A small audio frame classifier, trained from scratch.
Data: trained on synthesized solo parts of chorales (CocoChorales), 6.4 epochs.
Rows from block 8 of a small audio frame classifier, named by matrix and row number. Rows with one number belong to one neuron. Each number is 200 + 30 x the weight over its row's rms, rounded and kept within 0 to 999. All counts start at 0.
After each neuron's rows are labels from the 100 clips, of 14976, where the neuron reaches its largest size: "peak on" is the class under the peak. Only what is clearly more common there than usual is listed. The data: synthesized solo parts of chorales (CocoChorales). In brackets: how many of the 100, against the usual share in percent.
# gate: second MLP gate (model.blocks.8.mlp.gate.weight, 336x128), inputs 0-127
# fc1: second MLP up (model.blocks.8.mlp.fc1.weight, 336x128), inputs 0-127
# fc2: second MLP down (model.blocks.8.mlp.fc2.weight, 128x336, transposed), outputs 0-127

gate.107,174,202,236,196,208,213,152,240,152,230,188,201,241,156,225,126,205,176,196,152,137,237,242,162,212,179,176,200,239,188,249,223,241,221,207,199,240,193,235,212,235,172,204,229,169,198,238,237,221,197,208,205,265,198,202,203,219,157,189,210,187,209,196,221,177,242,225,228,104,226,200,228,223,261,223,223,209,198,215,204,239,189,181,237,213,276,214,233,204,207,182,222,162,223,166,175,185,219,219,176,137,183,164,188,214,168,173,191,195,222,206,208,255,234,189,171,188,200,177,194,254,215,179,196,229,241,231,163
fc1.107,260,223,191,188,203,120,224,170,190,173,184,142,196,206,230,226,201,143,226,242,204,159,178,172,188,234,211,237,194,213,159,148,198,203,164,191,201,201,163,183,161,245,207,188,186,238,141,194,195,224,182,217,162,203,197,219,164,202,191,184,250,230,200,132,238,175,189,188,234,168,220,160,219,217,187,231,159,242,248,221,145,193,219,258,194,228,236,183,196,205,248,188,200,241,202,210,211,153,212,203,216,240,233,236,166,224,235,171,182,218,187,236,213,143,162,214,236,236,220,184,155,160,213,188,157,182,235,210
fc2.107,207,202,149,197,227,252,193,280,248,200,222,207,178,197,156,218,192,212,181,180,210,231,210,207,179,205,236,168,196,197,203,232,193,213,190,254,210,217,171,209,246,228,210,192,226,206,295,257,206,160,202,180,184,208,257,232,215,156,282,203,228,168,219,223,148,199,203,204,226,224,251,173,190,155,204,199,227,201,186,213,238,273,194,176,201,191,198,257,190,233,170,222,191,204,240,163,224,197,205,234,170,170,201,242,263,214,209,221,188,267,185,234,186,234,226,173,191,216,195,251,212,194,187,217,185,186,213,249
peak on: C4 (100 vs 3.1)

gate.121,191,173,191,214,224,252,193,187,178,202,159,188,206,227,166,223,231,221,213,207,160,211,177,202,212,183,169,211,231,202,190,233,164,194,243,190,204,225,207,183,203,200,275,186,211,214,182,199,191,207,216,205,264,193,128,233,211,190,233,203,231,164,235,212,199,240,195,176,178,210,153,248,164,245,231,170,213,208,163,212,206,227,241,231,184,191,173,157,164,147,201,167,212,198,115,172,219,177,163,168,196,186,202,181,191,238,216,130,172,169,154,249,271,199,207,145,212,216,161,184,241,164,239,209,161,259,200,228
fc1.121,189,205,195,169,174,114,280,142,205,183,196,124,162,213,216,245,187,219,185,172,232,192,161,202,239,177,148,206,205,207,240,192,188,196,180,238,218,195,172,211,214,214,200,192,226,188,225,161,197,180,162,244,176,200,213,169,135,173,194,165,199,224,208,225,214,181,205,160,207,208,203,133,222,148,184,181,200,251,222,165,182,191,207,185,239,184,193,199,186,173,137,204,181,200,233,141,231,199,218,211,221,237,221,206,179,129,229,177,175,190,211,197,232,182,250,245,187,197,215,210,151,161,262,224,206,196,237,167
fc2.121,202,197,230,228,227,164,192,152,163,256,273,254,247,224,207,241,221,169,186,177,195,223,222,212,251,162,261,183,231,212,188,158,183,216,275,174,153,176,223,242,186,190,252,187,170,166,193,241,208,215,187,175,210,196,208,195,208,228,211,175,200,196,176,187,159,188,249,240,188,198,183,201,147,249,241,176,233,186,213,153,185,167,173,267,205,198,183,206,235,210,220,196,176,194,181,268,158,163,169,205,169,183,157,176,216,250,189,225,168,173,225,215,202,183,167,160,243,159,201,214,188,213,235,200,220,211,212,224
peak on: F3 (81 vs 1)

gate.257,173,218,200,188,219,166,193,217,174,230,179,217,190,218,181,170,181,196,266,146,221,203,192,203,151,231,166,238,212,249,91,184,225,192,190,276,215,211,190,248,185,220,167,225,206,136,192,216,234,192,183,252,158,211,208,215,203,225,205,172,195,209,235,216,210,176,201,174,210,208,163,194,189,195,183,204,178,132,172,271,180,153,199,182,215,184,193,220,188,215,170,211,193,169,244,161,219,159,208,179,202,274,212,228,162,196,179,222,201,210,166,262,177,226,214,194,196,212,195,169,210,197,168,149,221,220,193,121
fc1.257,203,224,199,252,236,175,180,180,208,233,213,224,180,238,198,159,227,180,208,174,190,223,225,224,201,210,210,259,206,217,120,224,241,195,218,181,185,214,138,245,194,237,191,184,164,201,205,232,232,235,197,228,227,178,216,206,159,207,243,169,194,243,230,186,183,139,208,208,201,273,148,219,189,179,196,228,163,141,225,214,236,131,171,171,216,191,195,219,240,195,201,166,179,164,219,180,231,173,175,194,169,186,218,206,249,183,240,220,214,158,232,247,236,239,246,200,178,240,228,222,214,182,161,210,172,249,192,142
fc2.257,181,172,141,173,228,227,175,250,182,190,158,196,199,174,176,223,261,243,217,207,174,181,167,214,174,217,188,201,176,199,175,217,189,200,183,154,196,184,171,180,95,199,153,220,204,225,184,175,215,259,193,240,150,172,230,210,240,206,235,188,217,181,170,181,253,213,179,216,236,134,177,154,230,176,235,224,223,198,163,161,166,213,211,193,231,205,201,250,177,191,199,139,208,193,235,155,214,174,185,135,229,159,206,182,194,263,197,244,240,218,180,216,165,155,232,217,195,169,175,167,198,198,222,213,213,181,204,197
peak on: F3 (100 vs 1)

gate.161,204,185,206,216,201,216,161,157,245,201,246,202,226,223,162,178,160,216,288,113,206,239,154,232,193,223,178,217,174,235,203,254,144,233,206,239,142,220,161,223,252,238,201,191,204,174,163,250,185,198,205,188,210,214,182,192,143,220,200,198,233,194,215,174,174,174,176,199,203,230,194,215,198,216,182,188,205,249,203,194,243,201,197,194,174,156,195,206,223,205,197,225,205,198,176,178,159,195,175,222,206,174,194,240,211,252,165,243,187,261,131,213,144,214,202,226,172,240,157,169,161,207,177,156,212,200,209,152
fc1.161,214,163,236,196,163,242,238,237,144,257,217,212,132,201,203,205,200,218,203,254,164,170,200,215,258,197,192,184,202,202,232,253,232,219,209,205,133,221,158,193,202,161,199,201,179,180,234,167,171,256,187,159,234,217,163,243,226,195,193,211,191,202,195,193,184,145,198,196,213,213,204,212,242,181,195,148,160,239,142,193,171,204,209,206,158,239,205,183,198,187,167,187,237,271,170,199,234,246,206,206,205,262,201,161,235,209,241,227,229,200,206,173,218,206,168,140,217,213,225,242,188,210,197,145,169,197,154,178
fc2.161,139,192,156,250,221,218,191,258,244,181,176,167,217,222,129,191,216,123,213,209,221,186,178,230,183,203,217,197,217,201,195,170,208,236,202,244,221,208,207,232,224,155,126,240,220,196,137,258,227,162,196,233,187,212,228,190,201,171,199,223,237,194,183,217,188,240,185,213,160,153,216,217,213,179,224,197,188,186,235,205,169,182,154,224,238,165,161,230,224,229,188,205,157,129,222,193,235,188,206,246,144,226,168,223,179,189,192,182,132,190,195,214,176,209,236,228,213,167,203,197,214,261,195,222,189,191,236,223
peak on: D3 (95 vs 0.9)

gate.299,194,235,224,184,182,216,195,195,181,239,282,253,162,180,179,151,171,188,176,152,229,191,229,186,204,253,230,223,228,209,151,189,191,239,192,241,216,246,197,188,212,219,146,206,226,177,206,211,184,224,199,245,170,262,161,197,204,251,179,220,168,251,214,201,203,208,189,249,203,185,150,170,210,230,191,185,173,210,157,222,266,190,147,198,241,229,197,211,215,167,194,190,224,243,176,161,216,165,211,169,198,240,262,224,194,149,171,178,180,230,255,191,239,232,190,180,199,210,191,193,249,148,153,189,195,193,235,179
fc1.299,191,273,172,209,218,192,173,145,167,232,169,198,258,200,280,170,257,174,196,250,216,180,184,225,254,228,221,182,197,188,185,259,214,169,211,173,230,221,181,202,205,175,157,172,178,195,202,193,210,242,188,192,241,169,202,199,187,183,232,212,259,202,195,191,232,183,199,243,130,155,227,172,161,205,151,203,204,218,154,210,266,172,197,202,191,200,200,210,194,178,183,205,187,241,235,208,190,151,201,164,186,228,216,205,273,164,248,211,255,221,193,211,228,274,194,207,178,188,238,211,198,169,182,230,185,213,216,170
fc2.299,238,200,204,201,166,194,182,184,264,202,195,209,191,163,197,150,210,172,201,241,186,196,199,176,190,208,186,186,210,139,205,164,166,206,158,223,193,148,165,213,167,223,263,219,219,199,189,215,186,197,239,160,207,209,238,199,207,266,241,188,182,232,203,192,171,201,238,221,213,169,200,199,134,158,209,261,215,206,195,188,194,192,201,237,190,211,196,227,158,279,236,172,146,134,211,209,124,166,209,225,195,201,184,205,237,187,188,211,162,240,174,217,176,224,186,237,225,259,251,191,130,160,198,225,161,227,204,236
peak on: F3 (87 vs 1)

gate.159,223,163,171,187,169,181,199,178,179,201,188,129,182,161,229,166,168,211,162,200,255,250,225,241,176,226,197,218,239,145,162,196,200,180,214,187,171,160,185,186,228,198,191,199,228,194,175,201,257,222,168,228,191,212,230,195,243,203,206,236,224,202,165,194,182,167,204,191,171,243,236,139,235,161,218,236,207,219,223,191,179,201,207,201,162,181,223,195,203,143,239,153,206,186,139,178,149,249,162,249,183,264,187,180,237,215,241,257,219,181,199,133,245,203,185,200,171,184,182,242,180,195,169,192,218,198,138,200
fc1.159,196,128,217,202,225,228,175,196,215,183,187,217,177,236,210,181,184,180,192,208,189,196,224,147,186,237,229,214,224,264,182,182,204,152,210,203,194,239,181,265,223,187,144,219,182,217,209,161,162,184,204,166,243,181,185,223,174,187,231,194,186,266,190,231,258,235,168,226,235,171,227,202,246,186,177,176,201,239,179,171,179,175,195,162,191,238,197,228,208,201,105,241,137,206,251,201,252,179,206,118,223,223,163,205,183,230,172,187,211,179,198,224,179,228,199,215,227,222,209,186,234,172,212,167,218,243,241,231
fc2.159,240,164,208,227,197,189,204,193,160,177,166,216,220,228,275,172,181,216,176,189,225,216,240,213,213,212,208,175,179,196,216,214,175,211,258,186,202,158,175,166,163,180,206,196,237,181,158,238,209,202,195,161,166,175,237,203,245,245,236,204,213,173,192,139,150,162,220,179,168,218,152,196,205,215,159,177,155,207,169,209,200,155,261,178,217,204,186,154,212,123,223,171,178,179,156,226,176,143,195,184,236,229,244,217,225,225,229,149,205,172,177,165,182,137,199,172,195,140,213,207,204,215,229,177,237,160,170,169
peak on: D3 (41 vs 0.9); B4 (33 vs 3.7)

gate.263,234,193,222,223,254,180,200,168,148,207,249,232,193,200,196,169,194,186,208,202,189,139,222,212,146,157,196,193,194,172,175,166,202,247,189,205,192,211,182,214,213,164,189,165,265,217,212,221,209,165,234,211,220,191,163,258,191,225,220,223,202,196,263,176,133,221,227,185,221,152,209,255,245,185,142,142,185,253,181,192,163,261,271,219,199,217,209,217,220,163,197,258,221,204,216,194,205,194,170,216,202,232,231,193,221,208,197,182,199,220,184,230,227,195,213,242,179,174,186,212,166,244,177,181,167,114,178,209
fc1.263,237,169,233,198,197,197,191,171,138,205,259,194,180,174,221,185,179,202,232,218,249,217,221,236,194,194,196,220,163,179,181,182,213,257,187,163,177,214,195,215,207,149,225,193,237,199,234,223,151,170,225,173,221,205,210,210,232,240,164,215,210,215,219,152,176,242,213,160,165,147,194,216,253,200,179,209,152,242,251,181,162,241,250,196,213,224,182,126,171,187,141,220,269,200,179,230,209,236,186,168,222,244,235,200,210,214,187,149,206,257,166,172,221,219,241,231,163,170,200,208,236,223,172,193,219,171,230,229
fc2.263,179,205,191,240,218,231,175,240,214,160,169,206,217,257,262,222,233,233,194,199,201,201,145,132,212,241,187,153,241,192,225,164,173,151,189,198,233,163,245,223,139,248,187,212,171,177,172,173,199,187,203,174,222,225,148,229,183,185,224,190,195,213,160,250,189,185,173,232,138,227,173,222,165,221,205,201,225,187,188,203,219,152,170,175,184,135,191,213,236,232,225,185,180,217,224,174,206,172,159,202,177,148,151,177,166,215,190,195,225,210,241,186,164,206,215,177,240,188,213,221,237,237,242,225,221,230,146,157
peak on: E4 (29 vs 3)

gate.69,224,224,192,209,265,189,201,194,186,236,187,221,270,215,153,166,210,206,181,159,206,195,201,196,138,176,160,240,213,238,220,212,170,181,175,238,193,185,238,159,203,184,184,165,176,162,164,268,225,216,209,207,263,203,206,241,198,206,183,194,248,223,253,272,144,195,199,162,202,177,190,197,200,233,208,246,212,172,213,217,200,202,177,179,180,252,171,270,219,146,182,208,175,175,189,185,160,228,185,224,203,196,163,176,227,217,218,241,144,245,195,199,210,192,216,201,201,216,195,152,188,199,127,194,206,194,264,166
fc1.69,201,199,198,225,210,200,213,205,181,197,202,177,130,224,214,210,164,168,221,240,269,164,181,258,239,241,260,238,240,208,202,149,223,172,182,198,192,221,171,213,201,170,182,274,189,223,238,180,163,205,227,171,154,164,168,160,162,171,235,242,187,192,150,143,237,190,215,183,154,165,191,204,210,198,237,168,148,231,189,116,186,223,165,201,233,194,192,150,167,195,224,178,212,177,216,176,175,207,192,227,198,213,244,224,164,223,206,171,189,200,229,171,178,193,215,212,204,229,166,201,214,179,252,248,194,164,166,224
fc2.69,193,236,207,172,178,198,187,212,243,205,216,231,250,169,189,192,157,170,218,169,182,228,238,171,189,168,165,229,155,226,235,211,184,195,245,222,226,214,216,132,200,206,192,241,217,183,172,229,225,211,165,178,184,177,188,183,194,258,171,160,243,239,208,231,185,227,198,248,236,164,201,212,195,212,217,268,207,162,185,209,215,200,184,192,199,166,174,223,236,221,195,225,202,204,128,241,190,186,197,275,226,223,247,200,198,138,199,169,146,210,200,122,211,227,249,168,220,183,227,218,211,218,107,207,201,202,192,230
peak on: E4 (82 vs 3)

gate.170,193,194,241,231,231,214,179,183,171,218,198,225,270,204,157,152,274,159,192,188,174,247,298,189,155,266,161,214,182,195,189,206,148,218,200,178,143,204,223,220,191,174,189,195,216,184,189,260,180,190,197,201,213,196,206,170,199,174,155,209,245,202,111,196,213,187,184,145,202,197,170,187,196,208,183,234,239,199,162,200,170,208,164,198,258,245,227,232,229,199,207,180,199,237,220,183,223,178,209,189,151,210,189,171,198,218,199,183,242,183,168,226,199,183,167,166,225,211,224,217,145,226,147,179,196,218,191,162
fc1.170,201,201,186,220,182,180,202,115,171,218,215,217,256,173,217,163,253,161,204,172,175,234,234,172,111,247,168,204,236,207,218,170,204,165,190,224,249,217,178,223,205,203,161,198,221,224,153,222,153,202,185,176,206,225,230,183,218,159,162,188,223,220,192,192,178,191,184,133,218,193,196,207,196,209,173,213,220,221,154,148,176,222,154,122,217,188,221,256,180,218,170,214,218,200,205,148,213,165,255,182,229,238,246,166,215,206,178,228,240,210,218,188,214,228,212,166,173,226,202,210,201,226,226,214,186,248,137,203
fc2.170,188,222,173,173,238,209,232,237,239,211,166,228,142,206,222,168,166,203,222,201,190,142,217,185,191,116,212,210,169,235,161,218,203,198,184,174,191,188,231,206,226,227,194,185,194,183,194,173,226,230,199,245,148,156,178,259,202,221,251,193,214,185,242,185,207,179,210,200,171,203,199,248,260,221,201,215,197,188,241,221,246,171,252,270,167,197,212,156,262,192,186,175,228,211,223,232,203,188,190,254,155,203,213,204,183,199,224,178,194,222,171,229,217,146,182,214,163,125,204,153,193,178,198,189,267,190,245,176
peak on: E4 (97 vs 3)

gate.280,223,252,222,221,257,242,214,155,189,193,188,212,200,214,205,180,212,224,155,215,179,241,204,188,146,167,168,196,209,220,175,201,227,202,195,205,193,206,192,201,253,226,194,211,216,156,239,206,218,193,167,244,269,160,204,234,225,220,165,263,221,213,234,208,218,182,143,169,190,209,195,215,215,281,227,171,197,243,160,199,158,254,206,242,211,295,228,157,212,161,184,208,199,223,239,230,174,198,149,146,242,163,212,200,184,226,210,200,188,234,236,159,227,241,191,178,162,172,231,211,224,225,182,212,181,205,218,185
fc1.280,149,213,218,209,193,162,179,249,178,219,160,206,176,174,221,237,199,205,252,163,232,163,188,219,241,214,202,171,192,186,122,189,204,157,206,163,205,192,208,218,234,231,187,203,259,190,207,173,231,188,215,199,213,230,249,200,238,233,234,207,145,161,242,195,142,208,219,261,165,229,234,260,185,243,161,177,195,202,159,158,202,204,176,190,177,211,240,145,233,213,222,217,217,250,266,177,267,178,221,174,155,185,157,192,212,177,194,155,186,208,204,184,223,212,194,151,184,186,179,185,202,201,228,239,150,219,203,215
fc2.280,199,191,199,224,199,238,251,234,204,225,124,185,127,214,193,186,133,158,155,171,170,195,161,250,157,210,188,236,183,194,219,242,173,222,190,147,211,205,200,174,219,222,190,236,231,182,213,194,196,150,183,221,145,222,171,212,166,199,215,187,208,233,179,233,183,200,234,206,134,206,186,175,235,257,235,231,178,221,203,221,180,217,144,158,225,154,209,175,233,216,210,184,235,247,150,217,207,178,238,197,236,234,220,224,207,217,226,186,226,213,174,254,204,217,183,175,188,240,195,245,255,236,155,169,221,206,172,208
peak on: E5 (51 vs 2.8); F#4 (34 vs 3.1)

gate.272,154,169,207,197,182,238,216,209,198,172,197,208,243,170,228,189,185,220,189,187,171,240,172,119,160,163,192,195,149,187,227,186,213,186,174,178,264,191,196,161,185,134,141,201,201,175,211,133,195,193,187,121,250,189,254,247,182,236,207,163,225,215,192,220,213,219,242,220,228,213,237,218,217,236,191,161,195,235,184,165,164,227,186,241,205,173,221,244,169,209,155,234,204,157,159,120,224,202,204,210,212,181,163,222,188,244,211,163,176,198,165,195,172,223,222,202,220,211,167,172,202,232,224,225,204,178,170,195
fc1.272,145,156,190,202,189,164,184,175,181,140,181,227,142,215,172,179,168,223,207,192,162,224,209,223,182,183,133,204,197,175,190,191,208,214,191,197,267,198,157,223,210,189,194,300,151,150,220,205,276,225,171,224,169,161,224,212,207,237,208,222,192,215,220,169,212,229,225,208,251,196,216,212,200,198,213,139,263,211,221,209,222,143,191,219,198,227,205,253,211,195,169,202,227,180,209,238,168,193,218,158,193,192,205,220,174,231,227,157,180,171,210,158,199,202,268,210,196,212,196,190,192,260,235,221,219,222,224,149
fc2.272,236,221,210,203,233,204,231,274,191,160,256,186,194,199,173,168,113,183,142,178,212,200,170,205,170,145,238,178,216,191,187,207,188,116,241,218,194,207,210,201,148,216,185,198,233,232,190,178,166,219,209,194,200,279,189,175,205,158,208,159,220,214,173,191,198,191,231,199,180,195,221,173,164,173,236,223,183,193,184,202,180,226,194,216,129,196,178,168,214,178,187,224,155,252,234,169,225,175,264,224,200,221,266,242,182,209,243,181,250,182,202,198,205,234,155,220,193,204,198,220,152,222,166,203,219,183,175,185
peak on: E4 (73 vs 3)

gate.87,174,196,246,204,191,204,185,157,192,170,176,185,210,236,240,201,261,191,181,145,222,182,153,221,158,221,263,249,163,230,212,237,179,194,154,212,210,244,212,231,181,195,235,159,209,221,175,244,179,142,198,175,264,219,198,193,186,232,181,229,171,232,193,166,215,208,181,202,214,196,205,277,205,230,173,215,182,225,200,169,186,198,163,202,261,233,209,203,207,175,174,186,229,207,235,155,209,221,203,190,233,242,147,258,189,210,177,215,206,195,178,205,247,160,202,220,181,157,170,245,181,243,169,251,229,139,162,227
fc1.87,167,169,225,241,218,191,219,133,206,181,208,236,168,193,191,228,225,213,213,188,172,230,182,215,165,168,218,246,208,199,269,172,186,172,195,171,215,198,187,166,164,207,175,225,232,177,183,217,170,185,200,229,168,178,187,180,157,200,210,238,139,213,190,216,151,168,203,191,228,267,248,245,213,204,165,232,183,182,217,190,267,215,180,228,228,175,180,222,182,140,160,250,245,203,205,188,186,217,156,232,197,209,166,211,200,160,211,181,229,192,152,250,143,159,153,209,157,223,237,152,216,214,191,217,208,195,121,220
fc2.87,188,224,161,255,176,269,185,256,189,250,207,181,175,206,157,165,145,146,241,175,213,198,205,183,189,254,178,183,254,196,194,214,188,241,225,180,209,176,229,166,191,205,200,212,190,201,191,211,188,208,187,193,213,209,198,232,242,222,167,172,200,216,211,142,232,221,203,160,176,219,177,212,167,202,198,163,282,175,175,254,156,181,210,188,220,216,189,195,223,191,201,195,147,175,215,221,233,178,224,172,206,198,252,188,153,216,145,257,199,176,248,151,244,221,243,181,199,218,145,246,243,191,235,182,215,143,192,188
peak on: E4 (92 vs 3)

gate.50,219,192,219,223,183,222,157,200,191,221,213,173,211,220,179,153,223,230,217,128,265,228,218,192,157,223,235,184,196,174,171,204,220,231,209,193,221,222,190,225,175,202,187,194,211,153,190,178,279,212,196,214,256,202,187,212,263,215,122,207,203,207,222,238,205,182,206,163,214,143,156,191,130,213,230,248,132,184,170,194,253,153,199,216,195,245,210,193,225,173,238,213,226,250,215,186,194,191,213,193,189,261,195,203,222,159,192,224,155,204,145,243,218,220,198,154,186,194,178,207,205,163,206,190,166,183,152,162
fc1.50,180,183,171,203,224,175,195,211,249,194,189,202,214,209,191,248,201,203,195,187,186,202,180,201,257,186,192,214,159,194,178,217,187,240,199,246,169,203,195,193,272,179,153,256,210,197,166,237,163,172,236,193,184,191,236,198,142,240,206,237,206,165,154,191,213,184,171,167,188,265,200,189,181,179,211,178,236,222,176,178,183,225,153,159,228,189,134,167,189,196,192,161,167,158,211,204,236,201,156,129,194,222,165,195,210,147,234,170,210,231,241,219,221,201,197,189,213,201,157,169,231,279,270,234,156,187,167,242
fc2.50,288,198,185,149,195,222,211,133,186,164,210,210,150,239,168,230,232,207,212,198,182,175,218,196,138,223,190,162,224,211,221,197,181,183,189,194,230,176,177,223,148,223,238,160,186,177,208,168,258,230,202,182,262,223,160,212,219,191,174,156,189,202,201,196,238,202,192,260,222,214,190,202,163,186,167,200,194,179,197,279,270,172,200,212,212,229,202,214,141,213,282,215,193,218,189,205,215,198,235,194,189,212,226,219,186,199,206,210,158,231,177,223,190,128,173,225,180,180,233,209,219,167,200,176,215,203,273,179
peak on: C4 (58 vs 3.1)

gate.226,199,169,255,236,175,164,157,168,199,224,239,156,225,192,175,195,208,211,233,167,190,281,200,238,231,197,155,195,137,165,205,181,208,200,169,175,187,222,180,174,215,204,164,172,207,175,201,231,187,198,194,226,189,214,245,202,176,161,178,160,164,219,200,231,266,219,246,194,206,181,214,225,253,157,225,208,180,202,178,197,252,252,193,170,229,217,230,191,137,210,208,175,231,173,187,150,159,239,229,235,224,227,181,165,202,219,217,216,241,194,197,196,196,206,228,175,130,212,172,188,196,192,123,250,231,203,144,228
fc1.226,217,216,207,197,240,217,197,181,223,225,196,253,166,201,185,187,223,222,185,204,206,150,169,255,213,170,289,224,217,204,215,209,184,214,208,156,156,226,127,211,162,180,180,220,131,271,190,170,209,227,197,190,177,300,193,170,235,196,179,168,211,222,235,214,174,169,177,246,197,216,203,173,220,227,185,214,204,207,169,197,155,192,166,191,219,130,167,210,174,221,182,248,208,225,186,218,167,171,203,205,181,208,283,188,177,219,223,155,185,214,181,213,224,207,225,177,191,214,191,192,212,186,266,179,199,237,154,218
fc2.226,163,195,214,199,160,209,225,209,202,156,230,199,154,192,197,209,221,161,229,231,218,216,203,187,196,170,223,181,204,154,188,173,252,237,220,233,198,186,169,201,191,193,209,191,229,166,221,196,240,181,185,226,163,185,215,236,161,192,266,199,227,153,240,207,232,218,195,230,207,239,185,139,196,165,246,203,227,241,217,192,180,239,186,242,201,295,226,191,157,156,225,254,188,229,285,185,178,243,237,187,237,232,182,229,225,197,186,184,187,192,175,189,193,162,171,187,161,203,261,205,229,243,195,250,220,139,224,219
peak on: C4 (99 vs 3.1)

gate.62,204,208,195,184,228,242,199,131,162,195,194,193,201,252,206,181,179,178,201,184,233,244,174,174,188,183,181,244,191,195,215,211,220,187,239,242,191,238,181,203,258,223,176,208,119,187,148,266,218,186,237,256,160,162,213,160,218,245,201,201,180,183,186,239,207,223,202,221,249,232,216,252,188,194,164,224,195,234,211,279,214,196,200,182,139,267,246,238,189,173,213,224,197,235,128,218,185,174,195,209,194,172,160,164,235,242,215,191,247,205,209,201,203,173,214,224,206,180,158,190,183,183,218,222,155,201,203,180
fc1.62,146,153,242,233,216,236,139,173,193,196,253,167,237,238,202,163,210,217,148,179,156,190,196,211,182,244,172,222,211,165,187,224,230,154,197,194,171,215,191,225,185,175,266,242,208,212,270,137,161,206,134,172,228,199,232,185,200,184,220,215,222,208,164,196,190,152,190,214,219,252,228,226,187,174,236,177,183,170,222,201,253,156,194,225,210,202,235,173,187,229,163,213,176,195,215,223,228,216,157,192,201,174,230,177,198,260,211,172,144,226,207,183,224,241,156,227,198,191,213,184,267,164,196,220,195,187,219,219
fc2.62,223,222,212,235,126,192,221,210,228,192,231,206,227,175,155,176,177,218,194,217,177,170,164,185,200,209,221,193,174,239,155,212,182,224,233,182,135,189,189,202,167,219,194,209,174,248,145,173,166,238,270,213,207,209,154,209,189,211,221,166,235,203,238,225,218,217,183,202,151,162,169,192,224,214,166,192,236,216,184,167,258,197,181,219,217,173,215,183,257,257,178,251,207,250,171,271,179,218,198,215,259,221,254,233,185,208,232,185,202,255,244,196,218,151,171,188,221,226,190,163,215,172,185,202,175,172,160,163
peak on: E5 (60 vs 2.8); G3 (40 vs 1.7)

gate.3,195,213,254,167,236,153,218,188,163,199,233,167,218,235,206,202,185,242,206,191,142,260,240,199,201,213,147,223,212,218,178,252,252,149,144,171,149,178,192,225,202,175,227,191,190,159,205,217,213,180,199,246,208,171,242,197,191,228,226,215,220,180,273,206,152,177,181,128,206,234,188,151,218,225,193,180,175,236,192,243,262,156,158,243,203,248,203,208,207,209,229,229,183,189,213,176,206,239,189,245,211,225,213,233,158,183,217,174,175,193,160,207,228,236,202,214,213,223,179,173,210,227,140,180,213,161,195,175
fc1.3,213,237,224,178,197,221,200,136,209,165,190,183,184,162,164,217,162,234,240,190,241,193,155,243,198,153,199,193,250,215,202,251,181,205,196,230,195,238,228,192,211,128,176,233,195,239,192,150,201,257,161,163,188,218,181,176,185,161,203,183,223,210,175,184,213,207,153,222,259,234,230,226,161,226,198,200,158,225,183,179,146,179,229,221,189,203,188,215,244,207,242,238,172,203,200,215,176,171,205,191,188,171,197,202,208,211,167,164,177,225,221,129,152,248,265,210,162,166,216,186,244,227,217,191,145,170,187,146
fc2.3,191,232,178,196,226,192,234,242,184,179,193,164,242,245,206,223,196,137,210,213,190,252,234,166,205,200,191,235,180,238,247,206,268,121,239,191,196,161,205,219,186,209,205,223,253,178,204,258,213,158,185,239,260,220,241,187,235,246,180,181,231,191,177,241,189,165,155,187,137,154,194,203,234,167,182,187,238,208,149,222,204,226,238,231,172,214,252,231,246,199,126,210,194,208,198,174,197,170,180,207,189,199,200,187,191,162,209,258,206,210,199,193,218,219,143,222,213,189,211,211,228,159,210,207,178,219,161,210
peak on: E5 (95 vs 2.8)

gate.253,258,196,196,173,148,173,197,195,155,194,193,179,162,251,201,182,201,186,210,176,196,177,221,182,157,137,225,188,204,183,165,177,201,163,231,206,183,236,231,158,222,188,197,206,241,196,153,266,153,209,162,221,201,190,193,175,220,214,146,189,205,238,205,223,199,205,157,194,235,255,206,204,228,219,217,274,181,207,169,217,252,186,189,227,196,243,238,162,178,210,196,214,214,149,191,162,196,180,234,161,168,216,173,141,199,234,230,145,175,211,224,180,199,154,165,215,171,199,150,182,263,201,188,240,155,142,217,169
fc1.253,210,153,223,170,192,210,180,227,179,170,237,168,137,194,159,219,212,211,146,159,203,242,171,190,240,159,228,154,201,214,223,185,204,212,220,260,221,175,213,181,223,179,198,242,205,222,167,209,202,212,183,205,217,215,215,216,187,262,198,188,222,222,151,214,201,209,144,179,198,271,271,145,194,200,179,239,181,218,183,234,199,237,178,188,168,204,221,240,250,226,208,179,178,154,131,170,205,196,169,204,202,187,176,148,201,231,238,136,162,241,225,236,149,204,235,230,176,193,209,179,218,192,221,158,188,158,227,168
fc2.253,224,279,202,231,200,237,180,138,181,168,226,201,232,179,195,203,230,225,172,211,185,227,225,219,171,194,147,202,179,162,175,224,247,167,259,190,179,177,211,222,160,155,156,170,160,230,207,232,166,179,210,238,214,192,199,138,145,200,174,205,168,209,179,223,196,171,186,215,184,184,168,212,208,201,171,114,252,234,211,163,215,152,234,190,210,219,229,235,206,202,207,200,203,256,238,231,150,195,233,178,196,179,222,208,198,208,141,195,144,196,253,174,251,168,217,246,257,204,197,188,197,218,193,186,186,192,189,232
peak on: E5 (100 vs 2.8)